A small sound classifier, trained from scratch.
Model: 3.98M parameters, log mel input, arch vit, norm layernorm, activation gelu, patch size [64, 2], layers 6.
Rows from block 3 of a small sound classifier, named by matrix and row number. Rows with one number belong to one neuron. Each number is 128 + 32 x the weight over its row's rms, rounded and kept within 0 to 255. All counts start at 0. Numbers have three digits each.
After each neuron's rows are labels from the 100 clips, of 14976, where the neuron reaches its highest value: "strongest on" is what is common among them; "lies over" is the class under the peak. Only what is clearly more common there than usual is listed. The data: synthesized solo parts of chorales (CocoChorales). In brackets: how many of the 100.
# fc1: MLP up (model.blocks.3.mlp.fc1.weight, 768x256), inputs 86-171
# fc2: MLP down (model.blocks.3.mlp.fc2.weight, 256x768, transposed), outputs 86-171

fc1.708:159146177149099106154157092144069112159102185188145135101161122138113099116107113151081175161055115148158170146081082082177097096147120137147129169129079163076107146164151078122166134106131063093095158138158154124180142100199139097199090111124130133058056066
fc2.708:103132140176082157146121208146189124119149153118154149105090187089131131103115166151148150117171146138079107119149118120128157167134156171172118119068129112154109114082139165147131138117092195085130168085051181189137128216121153128046134190084066165151137094
strongest on: horn (95); note E4 (40); note G4 (33); note F#4 (31)
lies over: silence (91)

fc1.713:161149161135116162102143126149144136078114169110061149133154140146124182139132116170104126124137073105164189138239107161090137144112108132113143140160105104184119084112171148196088168145131066112162135137044111173136160100147135121077121122050121098115122158
fc2.713:137154114130130100199072173151066094151131179103141087095123128085113164072165149123152155126200116101147092094113090178112142188201151118124145127090165153139114126155102101064090186183076122097173141143158096083187182130091114123168132169096119110063147106
strongest on: bassoon (100); note B3 (66); note G#3 (40); note A#3 (38)
lies over: B3 (64)

fc1.732:148075170159108110144179140083165143074125172104151089096170179161120127132100216167146145114136066102136157142139141133125139101145131120093164081106081081085159100229145144135131175103137114125097119137200094152060134089157140180102148144083109141129115158
fc2.732:075136067095069175135105167146164108052040098191130111140140102122113133166148153156086178150081120102185140117143160094090124171086102125164105111187166103173112072080085095090170110138126154136058143182131149096067134124085180092095132168083130155109166154
strongest on: cello (59); note D#4 (38); note D4 (32); note A#4 (30)
lies over: A#4 (30)

fc1.559:156104135159105081102154190171126064144146145118103116170161146096119184137161101140126107121127096079123117087134090156135218168115087113138166087137084172168134078110183087134096128129106097136139203141162134104154073103092150154111148145139075125095161160
fc2.559:168124184096160177144092074128079115154074137084135119094140157111146182106185104099130131091129071152131085082085124128162171106194137133151171152170077163140154115138166160076174117117153070115101142146126111150109142165160140121114161170126090102109147153
strongest on: bassoon (93); note B3 (30); note A3 (29)
lies over: B3 (25)

fc1.18:082137117123126162106152112110143135123120171122138134107090094161074150130073136100148082120135121146132148183134142119108111174159189128125205110093131104107218118126106145079151131172146137102132156114121154153097162128112136114185097087137083141063153129
fc2.18:176116103115103171116103171153096109144144137141077148117110160062106148102190088145116167154128117075125166084126172131113131103113085172158099158092132188125117138099162122106132118079105077183116164149102130144233081133140169070110134128127106109141087079
strongest on: double bass (98); note A#3 (52); note A3 (49)
lies over: A3 (42); A#3 (27)

fc1.589:141133134130105176164127118106072170145176168198118085110119095141139168135112142113166169083194144151091135121131090117156123097147100108145104106138130122101103113096139122092156114137176094131124144165125115153092176127138109105066161133131126111126188122
fc2.589:143163124183125138110191118168115079111111109162113106146105157123041114137161127102189148128135147179081163197145134135137081162180134119201135065085130115107123114122146208143104189209129132106148154099141141109183120079141185105126138072133131113131082140
strongest on: horn (63); note B4 (32); note C#5 (32)
lies over: silence (99)

fc1.217:097083110130120175159134139152182121117140103105098071114110157073097093193137128142124155101102097118186075176167195164137127201138137102139146133096184129122121113145156151113144110125074177147153161128138154146125141145080091100164089074180142148045195097
fc2.217:162143102159103140172089128132166079080131089168109143067134129134155150117165147104118181089100103130131132123181165122158085111181123199081138156115190074087153113158119070168145114118053187136069158107179111103176066156092109158171099094135167140129133144
strongest on: viola (99); note D#4 (33)
lies over: D#4 (29)

fc1.743:167090132132142137137126076103079144149150137085115163128114109135178129152179075162105143078099136117105154128128089066108165094144132186156173120125137146110051117098120166112126144133195139113138138121155166118106113117107094160137088176106110140133149178
fc2.743:132048100138181130172094141105123117132155115184159161163151108179153160111123113167121162112154103158123147123130139165138094158152156180116124111146144060085084129045043123112166124148121138183088137125103110120137113184129125164073111099145149124130164081
strongest on: flute (92); note C#5 (68); note D#5 (39); note D5 (33)
lies over: C#5 (58); C5 (27)

fc1.484:136110111142146100144095151072091114101090115151053136108127129120115142191126107166119154139149148144150102108179148101175091130168138125139070110081081141133103123056090155133139128161177046109176151120086115106120154129146129108147168185175116163099072079
fc2.484:127125127151088105104097133084138151125100052126069148112096174136121152136138175129111169134119071087108109179121143087219111136103131100129117138151161206120101139103164115136070109086079085084120112114126148065102074122132129128059137143122145097088113112
strongest on: double bass (54); instrument: violin (38); note A5 (37)
lies over: A5 (37)

fc1.177:039126170120103098141135127179114137146086101148156104166110191101152156120169155081107129098144170177127191090140179159158130084134163100156169141122135143151095120126115126109114109112191129058199129135150123186091123046159084154170118146099065101128104103
fc2.177:078156148101158170194146103117098113121168085161136177148122140075098166131126131178121178105122022144106127108165115084104164160067135137150122124134131149127133150093118100097111139115167122125177142124082145166172186154122133123153115124184124153131121131
strongest on: double bass (100); note B3 (57); note G#3 (44)
lies over: B3 (50); G#3 (31)

fc1.277:133139070126175126150158152129162070122099176120124089157175111090084121125129176092155110147163143110134176077128147151130155152159129097117171115185174149100058138077128151112137101061091079113090121098139115121072162080145125128108121095097142180100096096
fc2.277:109153158180106116081095103167113119173100141094171130049101099144055127115134138179119125139164114161124118169081139117171141090144128107099088145093117134162112184094150122143099107148154124172142116147120181135153080174112159189088115153128120199103143112
strongest on: flute (86); note G#5 (64); note F#5 (42); note A5 (41)
lies over: G#5 (61); A5 (35)

fc1.763:070100147105109096165139119114165134111118114074161069119179048105136162077167159125123188091135113132139119144121107149124134098147167150101179182164146157121155162093133162205151095085138080185180134132146099125144118141136107136111140064151123167165134102
fc2.763:138046116135098095175120145080108105131123171084156143176099164097134134077177155120139185055114157144104086092157155095111129129193122104137070125100097140168119145194119134066117074147132196196158134100126147109062142084145143145129129081163119123130175154
strongest on: note C#5 (45); violin (33)
lies over: silence (53); C#5 (37)

fc1.249:123129159130139123130153119137157102131111145153144172099123125166138193112106135121185081116139165099104103077095133112155106119151070140132134130096108109083167120076124126159117101091174131134181126203109131130138194162135120126101175090169189100145125092
fc2.249:122163146108083131143089134166098155154154124165149049155081140112145135098174088126128130160092067185151114159110088191169064066098126115188100148131080104149108142144160090081180157158146106146126108104126162092107172088156129155148087201087144143108065083
strongest on: trumpet (100); note G5 (46); note F5 (30); note D5 (26)
lies over: G5 (29)

fc1.401:133164085046135111165130144153157110145096107188162067112120084075088112052106150109092081134154131155134130128220174162139150127079145106186125120102162166085148126104152138127120135116047129133154152101059130159141130135098119123155126104151143148112092131
fc2.401:120139151152135125079069124099102135109146202089154169140130176126118145159071158136131105126106120112141170108088128167097166134149138099144183163164096143119125080138132127167095125062113141110065106140100112102109106125079104124116111178169113156134173189
strongest on: clarinet (64); note F5 (31); note F#5 (29)
lies over: silence (100)

fc1.303:080143116145142088154079205078135108087150056175151154155128102122114141116138189109102148162149089134136101142141196129166112097140167145094064103152132130098088097099069090177173107135118101108081158119121132068099107172070138180120150086155029098134147111
fc2.303:149120132159143068134185076094137107127092169138153090137159149130079138142222116154111092136150135083124099165150177144150138095158141137149123142122155122093073165140110148078128158103154182140102069115133137124111189157125065128184166162107214182165090105
strongest on: trumpet (83); note D5 (28); note C5 (26)
lies over: silence (70)

fc1.421:116121148173205069135114113113156139101065158125095081181105134153133098171146094145127144123170101093075161124172122141126134112128099107125226120139067166125135126137125123122103099113136073139135113117178126094117180116115167096093092108160174148160129150
fc2.421:133182124180065108129093107163160065140161100119128176156138146097107166121188151118124117093133179053110140163139105162156149101110121114133021091100166091103098141121077122163093155141109125111171124159114106198129098146152153141068140111116123134127081184
strongest on: trumpet (49); bassoon (35)
lies over: silence (100)

fc1.741:117128130102140131143105141067135176112148118087143156148113172042097083140139097071167090138097137111137169122107134135134133100133127147118155119190137094143162128197080078105198091119113120177150156147136167124124080069121107172095110089124120147122144156
fc2.741:132121111124159133058099143115175168126100129083105163139112070222111074092167170186133184072079185160123183128165100166054141153114121142091171113097123135114090144113084133089130140177152165116106146125094080128092131113135096138152138154138137085129146155
strongest on: note C#5 (59); viola (58); violin (42)
lies over: C#5 (59)

fc1.125:057179083141079088114115125117133154150164110219105090169185147147146093107079104166105135104151118100149107187125092157116078072115133116134154171137108175120083157129154162136158050094159154126110115168139100167077132096148145092148219146077121119143150157
fc2.125:129169204146102177103099156182160071102142186136112148056092177156124178139128164141138143128119097176126137086144102122121141185127185112076135151111124107120162143064120067144116125088114084171144161125181070131113123125111154139104123122173133202113158114
strongest on: cello (100); note C4 (66); note D4 (65); note A#3 (34)
lies over: D4 (46); C4 (38)

fc1.574:150091123140141146109122081072155140112123106145128164118063166133086112146081153155094162105115153190100087107121165152138161151139139100094114132162151112118103108112121043208124177076169115123063099185105127127071162158143117074116144176116172137099138120
fc2.574:120117132095104138153112154144157118157095136153115168112121056131056105116192133164165088130112152188151171132174138166104175091114111098147116122163100160109183087083136113136105155082137165177065171155106139122120105128153081155142158110144175123161134085
strongest on: saxophone (100); note A4 (36); note E4 (35); note F#4 (26)
lies over: A4 (30); E4 (28)

fc1.235:076096172146127092131112141156149161170133132137184186126160092119128069036121166164157140139100151156143138126053164131111103160180175112141136163164110051139095063111131102124153119075120205133147137135121102065119137151168138111189112154134128146171167103
fc2.235:135164121135176101085142132127103155102105139140110160070149108143124231166126102123109158146147127107096123102105156153164099085137103094107076149138171070123106156133127158099159125137143148149088114128148106126104109138109108099035129126114180136139116061
strongest on: tuba (90); note B3 (43); note A#3 (41)
lies over: A#3 (33); B3 (32)

fc1.652:134150155158152083102129140106122127110127080181037122109168094181141133108061094146177167204151130131129123146139142113171136143111122123131158066159114086147149135116069088117107121139126176116068102089108242088144141071102109128149126152136174180114064102
fc2.652:166122143146213129117118092171107091127161126165121117164092114091102167111123059199127136075112169158203111195095128142121095152090105132172111156119060174101182158154102211169143166082101112136184113126103089099146130124083186105180143123153202118136123157
strongest on: viola (83); note C#4 (55); note E4 (34); note D#4 (29)
lies over: C#4 (54)

fc1.413:148139129110098087152128157196193129141142141139177149188127138152131143138104122164146162140043144216117124132129085084104168134073124106120162084143085124116144086140164102162130082149101173083082112105069069163122122143124120126128196135155105060146135143
fc2.413:137103122093157166105123172118147098169116139172176083164108125053145083131141115097112128149149132139114152072122155163124111104105041080133142150154119167109122157122152083109146100138119141116192171164144114142118079192118160131125119106091143112144111095
strongest on: saxophone (100); note C5 (39); note A4 (38); note B4 (27)
lies over: A4 (26)

fc1.32:156129137176128106185115151124084096116117077054113179117143133123140116122179100141145113082129140141114145115128156121089111083112130129047126105129129139072142076109121153080120153151114203110106075191117128181165179124164149116195132104097206092146116176
fc2.32:160128164147115112125115172076127125119100133158121121080070067120151126094141120135096101098124186109061137178158089141164143071089164126128104123141125094111184198116108154130153139168120117162039083162143111150167133127180138099135124074132038099147121166
strongest on: tuba (99); note D#4 (51); note C4 (34); note A#3 (32)
lies over: D#4 (50)

fc1.200:115125142124084151076164123081132177140091137101098108109114200106056152135100101110103143123185106134168175137085078092148120090086061155102145178127110088115124145176153122165115186107131137120151136083121171111157075158124155144115173154114195106112122062
fc2.200:167115131179193121128131089126157135107140125138129146169106024166202108100124171128137116140209111109138121112145145110129144133142187151126073113133102157097150141094116139114154105045178111135120135182136102138107111133146115164070154117152072094088101116
strongest on: viola (89); note F#4 (46); note F4 (46)
lies over: F#4 (40); F4 (38)

fc1.395:123116131151141146152140089096223137138121130156075121154125146142135154100132194108104131130168126133180122088115132164119107104050147127159134170133130141134121130109122108078134160106128182096128109159093068145043143105152184084158204101182076155117104093
fc2.395:175106130121113101091089149167135079116126106066102110110148154115155122105126105100116168122126075108110162187145125101128147095159173137150126111176090102076113152137131148187083122049118126130110125096149096161154170184159059220139146166118148088096118137
strongest on: double bass (100); note G#3 (43); note A#3 (42)
lies over: G#3 (34)

fc1.227:121161047110118147147151082128057116128114123089150135132090159195091105074153122143122157141159139157139132138135098189158149157168105137145149118180147115105133140111145104143108132108187175100166143141143120112167099084133121103127146116132105122069091142
fc2.227:161150128118079156160083164129123095109127126120106133094129111069098132147105188153081147228151046176056161113118146135169146070107124133111135131146073122094127100149165115134147115136116163145176095137142074156090180131110145084139114166089128145150144133
strongest on: horn (99); note B4 (51); note A4 (50); note A#4 (43)
lies over: A4 (30)

fc1.680:181144114144151100120145098174098139168094106166121159084143122142093181097154123135134164112131089125180142150078101147138109075090178139081149138134138162144141126069099083149100193159143108134185180138095147103154130126162150101156145176107132149116151096
fc2.680:129171130169130180153160138130106051142120065134171123128047182159105122134139216104172079153171139103038099147111082032094161176149164161096110118118097148119113117157138140102130103096103093118149124127114196149166116130122122126065111143160120128162150082
strongest on: flute (38); note A4 (37); oboe (34)
lies over: silence (96)

fc1.616:137129103124145083086117139127172181166116079133093158125150135121165115101127127118095126134089188161196166127122145103117136111142155130109123134128201161097092053097095175151108134138121123072100080116091131135159134189153135100182179124164120122075170114
fc2.616:113106163122085135109125136145170112112110124133052146075188063129159123157164153107142151113115112110121181117139057106139178090169153196123162162108161171118092127171113146111159161132144086081061194171151122163139118094119119156188109053106077119082117117
strongest on: clarinet (100); note F5 (60); note G5 (36); note F#5 (28)
lies over: F5 (40)

fc1.640:127148114169106158123145163112103117155176078099116158116163082103117132134126140118104118140173153137125037189177077102103154164124172127150100126149138125083125159150112120168139135143133170109116159091139108105103110130096169191091166138120110074124116154
fc2.640:143139160097095141129216123116097126111083160086172093129188175108149176201177114165092159174113148148093146141098125148107125071154108117081162116084122135119110080178144116114133142151130149082151115109110112128116139153128127057131114086153193114103114174
strongest on: trumpet (100); note D5 (52); note C5 (30)
lies over: D5 (42)

fc1.647:133151208148104147143137078080126133096110108121159161121104137077145155164134164127094090142147083186137110140100087129099168098139121088099111122194107136162122170068204104176073112096180126152071076132069128151094125135144117121108150146079177104124215081
fc2.647:144138122071174108118076225121153122142134146112118123040097104144063099158154115130168141110179126138104160130109124161099121158133126141063144126091122137074131061130099147000138124132183120125077115117116174077155092125116146092099160175113161140187107135
strongest on: saxophone (98); note G#4 (46); note A4 (31); note F#4 (29)
lies over: G#4 (46)

fc1.490:090087139125122152046124119126111093036104191147164124161216136122123083134082141151132148098186109131174082109099145084136172094072172161169139107129125117147127131117167106083161121103126142140120104155129122148132139157124141153100150144121111173070120065
fc2.490:114164132133151245152057102139111080142152105096149082065121112102118145139107162109149132147166138142066084117138123156151162142138130090114127114139161096110194118093120085183146213110145114155130137130142073202074081149102120174121127151154172133147129143
strongest on: double bass (100); note A#3 (74); note A3 (40)
lies over: A#3 (73)

fc1.407:132205114120071094161145132150170143171075173124108101088138136078127106124031095114130129113168163165073153094137170123132089163063104140097135125139104200101148157146144099148130149105143167179083158093109150108128112176126114114178148116083138118100115154
fc2.407:119113092147098156129149066203104071084126076131162179178138161152069114155170143098118149141048113167102087175128110148126083176179124171137107127158164121100097108107114167131120125189098058107146158192140092139160073136114150157113115155083104113136136125
strongest on: viola (100); note F4 (73); note D#4 (42); note G4 (36)
lies over: F4 (62)

fc1.223:107134097127087166111070155130138150122116171115102091143136100116138135135143133088127120125107124185137108181147072073090134108088165132097119129141142121173130091112068119152127095076188164129180094143182131141110163111054131110136114110154138175103110148
fc2.223:163112096156130114123143151141166119109142110105136061122186148150093120181095165120133077116137076140117157169124178137112111135118078158088078087122182082123092098090122187109139171124157120109144123090134132142114113155172206102132113152127123125171103140
strongest on: flute (99); note F5 (58); note F#5 (46); note G5 (33)
lies over: F5 (48); F#5 (40)

fc1.509:104131159135128100139142092229118121115160108110168159168166166059137132139167137169142096161188228156092123154092145121119142129165089104129142106153163159137097102122160086157126175095154101092204138105158110144101097129113127159149118125154122087134121104
fc2.509:078121209060106161109121132112106132140156151150134102149156122102156110072116071105086124101145084141144121130123114151175160141175077114154146127170104115085076087162149065141121130156128141027130179139122177064134075140115123123103141097127139157128098134
strongest on: double bass (100); note A#3 (77); note G#3 (48)
lies over: A#3 (77)

fc1.474:126166156175075115096120130146170140089151125203168103155101154182093101147100132147167140155157144165138062209096093087168158089173141077154144117155102099159115138118120093193085122092161112158119168136099148111077122114094147147156181153141129114122142104
fc2.474:110165105113192166128164084077154133118129079159147087159142096121114123178089151171156125152107116100149168064153158193090118073049088098106127095173131184130105078128118118135112114196169119105074172165206124138097151140131138080181126102116141131116136108
strongest on: saxophone (100); note C5 (41); note A4 (35); note A#4 (27)
lies over: C5 (38)

fc1.761:089128137134122089140163076089116101105139113118110064167105156141107135099153133142165075146096183139177135095129118191131152184120078148120114164185142070180113120131136148157146185129167122097127112171105120154151155082147162108083122177108122122113093097
fc2.761:102155159194138124119110112082128130143137114112095013078161088109153144094074071116067136067102131164083148112196176113120130070162088080156137139203150132143111154069098113128132207148117085070139088081128104156154150125122049115114120133158107145181164145
strongest on: violin (100); note A4 (93); note B4 (53)
lies over: A4 (89)

fc1.308:099140163209130111112112134082110114105173147066130082067177075103149202067094129118093151139105114141162077206138148156116103158154153110083105189132065123162180085071111105119158095104172144161066065086142098149102122096107076120130116089117111137118105136
fc2.308:105104167139145202109118167146181141124143146119115101141075145145119098122093144096128201107130204146121127075146151173155145095098103085197158182148139085087104123172118111095153124072150141121144117155141128099080109170083130132074114170185172139137144077
strongest on: cello (100); note A3 (64); note G3 (42)
lies over: A3 (45); G3 (25)

fc1.502:111208139136135163107076126093124108115133154123094119085135145159130097110075108143129170096152130132206138117192081178128186114131182125147142176127111158201099142136157140109110148180123130122138150102127100168104199144059131089090180132153039141093103210
fc2.502:173133139083170152148126144122151145114095063168110108166141140148092125118155154115187103104166121086137143120131137122106160114138151133097106174086104134159106113101126142128095172152126182117169110136206095136181119156131120093158131102160127193096117046
strongest on: bassoon (99); note B3 (39); note A#3 (30)
lies over: B3 (27)

fc1.414:078102118154137134124105163137156112142162083102120135077095076134140135100200119125118142098133134110089111176082086165104098135164206122180156156185136187121107107162103171124140125148132205130116171172090167121161107093102106112134124069193157149125145074
fc2.414:056147138112100131127150113159167127089165184110151138148176107150169175167166145069135113124180086102132110101132113155166087067078078163119145114160111153086147091110117060082121068161131162140146121134091075161222099156184115152102171132103119182125095174
strongest on: note C#5 (66); oboe (60); clarinet (33)
lies over: silence (100)

fc1.379:092103126115115079100135091134086089210154205186134153129146190125092147088170182155126201065167128066104078141129124136137134134147136083131174168154118094158139096098131122104137090147167052121151130167127144094147143134119123153056158057120188087100115087
fc2.379:160134160166149102125093153083192121107138103092117173096109116120224126137113146132159097097149121121128160133120088110101118087170149145132095141095158162127137144159075143152109121126106190107116110105107146166039120160180147089125180183107098135167209089
strongest on: violin (100); note C#5 (79); note C5 (37); note B4 (29)
lies over: C#5 (76)

fc1.707:152059095175064147107134113133199200111168145131100157164049168101125145105121155217208124088099119186110109150201128108142152087121092156118138105215071077137130144090152118190131145114141104110129131186085114144070149128093131131138149136172153121114146098
fc2.707:122154118138232118160141115072096110143159094228076105139096088092102154144162102137181099136140125185163156062106089113162122110088101120116173084116146169092104170144169067078097091174128113162102194128167089107150136155122113131182148127101146152090123160
strongest on: saxophone (100); note G4 (36); note G#4 (35); note A4 (34)
lies over: G4 (29); A#4 (25)

fc1.738:013109127144110159168098073105109089093164099140117113153143117091117110168089123123126167070147108157115123116120156176127092176138201107136145099140190169097168115143136103132149164160065146105161150115104164095154114110106164161176180138153166145089191085
fc2.738:176148135172123124235064087152109159147159136084129123114083156113117141092101096119117168121172122136133101132144170187076138184155111160144112173103145137114176139100153050131161192124085156096099141134139102100164038115112153108100103119168087070082159097
strongest on: double bass (83); note A#3 (54); note A3 (43)
lies over: A#3 (30)

fc1.668:100169107177118080130102110136167092109137137048135147095133193146148076093142133154112126132051105108123139120138034125127161144132126108049113154155126094094087045074142087160146226179122093111121175129104121121129087140133117170078176134106118121079117115
fc2.668:117132127146126172169140125053070163142134140153180075157187138143157158080097157171137119097106120135143127037168109152092138111112149189149122095127161139169139116133141150096111182102150151162143140094150091114124158139136083148094182076168134133128066099
strongest on: viola (72); note D4 (34); note C#4 (32); note E4 (29)
lies over: silence (99)

fc1.637:060146141139113100147137130148078131077127118170126150097089114210109151120111134170107150132151136171136122179125109052174176069181173141133162150148089147196091136119118087148092149108102124152120131167063138126113134118092104157154145121087118144136177152
fc2.637:087094105062135115187176177108156153091141151157182128143119168100168131144076162139138125138126130120113173099137140218160145121047146100109118123137101158084132122184162078133139120131159064159161201153161156105094156129096107139193136120142171136164113110
strongest on: saxophone (100); note A4 (45); note C5 (35); note A#4 (31)
lies over: A4 (43)

fc1.399:115127153109014068132109093182146079171167159124139102105120104108179135108104181088126124107129146167145135164139139143099052167068143163176127111186117090098151145106116099126153126169118148131052117107141125130202163102077162129139160193101114162142088050
fc2.399:116032172121151119155151165094160100132087100129125095127131119124206171123156067197142172101145156185051100115124156151147099093113109080142206168081111145154138138113168093068157122104163087119106123118147151103088116142143083108186112122166162145139149111
strongest on: viola (57); violin (38); note C5 (26)
lies over: silence (93)

fc1.553:100162187141129116126201190090126108117165131144152112127124150124128118093134127151124155094154145103119145182126090176147130143099128061165120102123144153074086109094092200200118121105125069068091160097173154148126090089121093138142158121134137103114090158
fc2.553:115101126139130105153144093147127093080078118134196175117163135132166165153131140151129149093172067152180161164142131106180134135160136180136130044124136165171158137171108165166055117157083116159056088135153137127122103139074160066166113109136103104148126093
strongest on: violin (100); note C#5 (57); note A#4 (55); note C5 (49)
lies over: C#5 (49); D5 (28)

fc1.678:134125141103110136130092107125148184077135118090089123104130142169130122095165124134075099133183087107198179120140100153144176109145112123058101122185124125155107195150107135106141133122080050166069159121092097100126117134166085165177086163087174128044157144
fc2.678:116121149156140146129106115129187191174092171128172169104141115152157059192121191142108094089110125082134148128136112049141085096101146123186159124142167120161130073095129119134131061132113142209159114200061103115157213100182163103102139097176131080136130115
strongest on: note E5 (100); violin (98); note F#5 (45); note D5 (41)
lies over: E5 (100)

fc1.446:074145114088173119187109164103151138166155115175131176064144172153120123164170131104108166148121122135106080103051115125104120130183085152038175102124111107089140155098101150184135192104165179102114143113113135166113056131118139164104129148119093132167188148
fc2.446:187165112110102160139165160177124154082194130141129110118131089111106085162111167129180102205129119150105177084129138074138138213064149124090153157110150086087120134101127204089126103084146126136118121144130175110146089155089139107146124140206116080157136145
strongest on: clarinet (95); note B3 (61); note E4 (31); note C#4 (31)
lies over: B3 (54)

fc1.654:165054109100154128159144129131135099131102098151120145168115113113110126123172083129088168151092159118138057146115147170136146089096090134116148095142114101133133079112169051090140118151121143120154177120088159043141147127129080128122131162228052110104131154
fc2.654:119175062150132116096171134149067086117132186085105115181118097106114182171168130099165114114123163116131156098102131111103134104086160095156152171158157129106103105188102067178098141117130132176083092064183140162091109052194114143148098098189140152122170187
strongest on: viola (80); note G#4 (35)
lies over: G#4 (31)

fc1.435:170186125152098188117171112148124146135157103159123145127083131097067141178055057059131086075207125115090088128141172085132141130084148158113134143176122097139145200113201089091150117156148152147171118130072075178159150175144131178136151125145201103145059123
fc2.435:083122126142115138167164182155157119123183135167150140110113122054126116128100127168142091145171110090107119119110100127110096108130149135118091188134085131113156119126174097121093171128174096129104148171108147185137183148102146149150174097093091136128112130
strongest on: tuba (69); note A#3 (33); note C#4 (31); note B3 (30)
lies over: silence (100)

fc1.142:145164046154157161172179087141185127124115094100072123148102130127078112136125108117078129103215145206063072180082156133136168146171181147160109142166099168125054096084131132117173104108163150141147115143168144172051113149099133093124138165100098162127053133
fc2.142:091145105117036133097143090153106165115189175117097138157056146112080158127133172146158123178106154078176112142143146180089201095148153142104142168132122088076126115176139145108072167173137158088096153134139124106142125133164065146143165139195066140111183152
strongest on: saxophone (93); note C5 (49); note A#4 (44); note B4 (31)
lies over: silence (100)

fc1.78:107136119057145152142104163110130146161109143167073183099146125140111174105137151161133096211122126080132193128078139090140121070116104137139142107107112139124116123063172089078103152146103094143100094126101133135120124102148109129138158100075155125162102134
fc2.78:168106080162060124089150092112104117078179101152137119133142192132167156120089067089116192084143149168104145131105123097173139110040081156145167204169150103119059142079097196123168162139130136126082194118111145128141115107159152068133156134159146086150158110
strongest on: trumpet (96); note G5 (80); note F5 (43); note F#5 (25)
lies over: G5 (73)

fc1.103:121106094161141117152136119137168125128142099107093144133071099100150077187134128107081126088113157152205138083116143102063115161138112107115143145179072111112146112072154134152103141095146091129139172099120156137128136114188069166049144113123107070131156159
fc2.103:125148184124133175121131091153112164149134098102123128169076111162222128157162155186120154059093142113111121197168170102103194140068065118126165185144091090080157141115066163139168130104145153133108077072137142148113085122092162123129128126086148153113000167
strongest on: note F#5 (43); violin (41); note F5 (37); note G5 (30)
lies over: G#5 (25)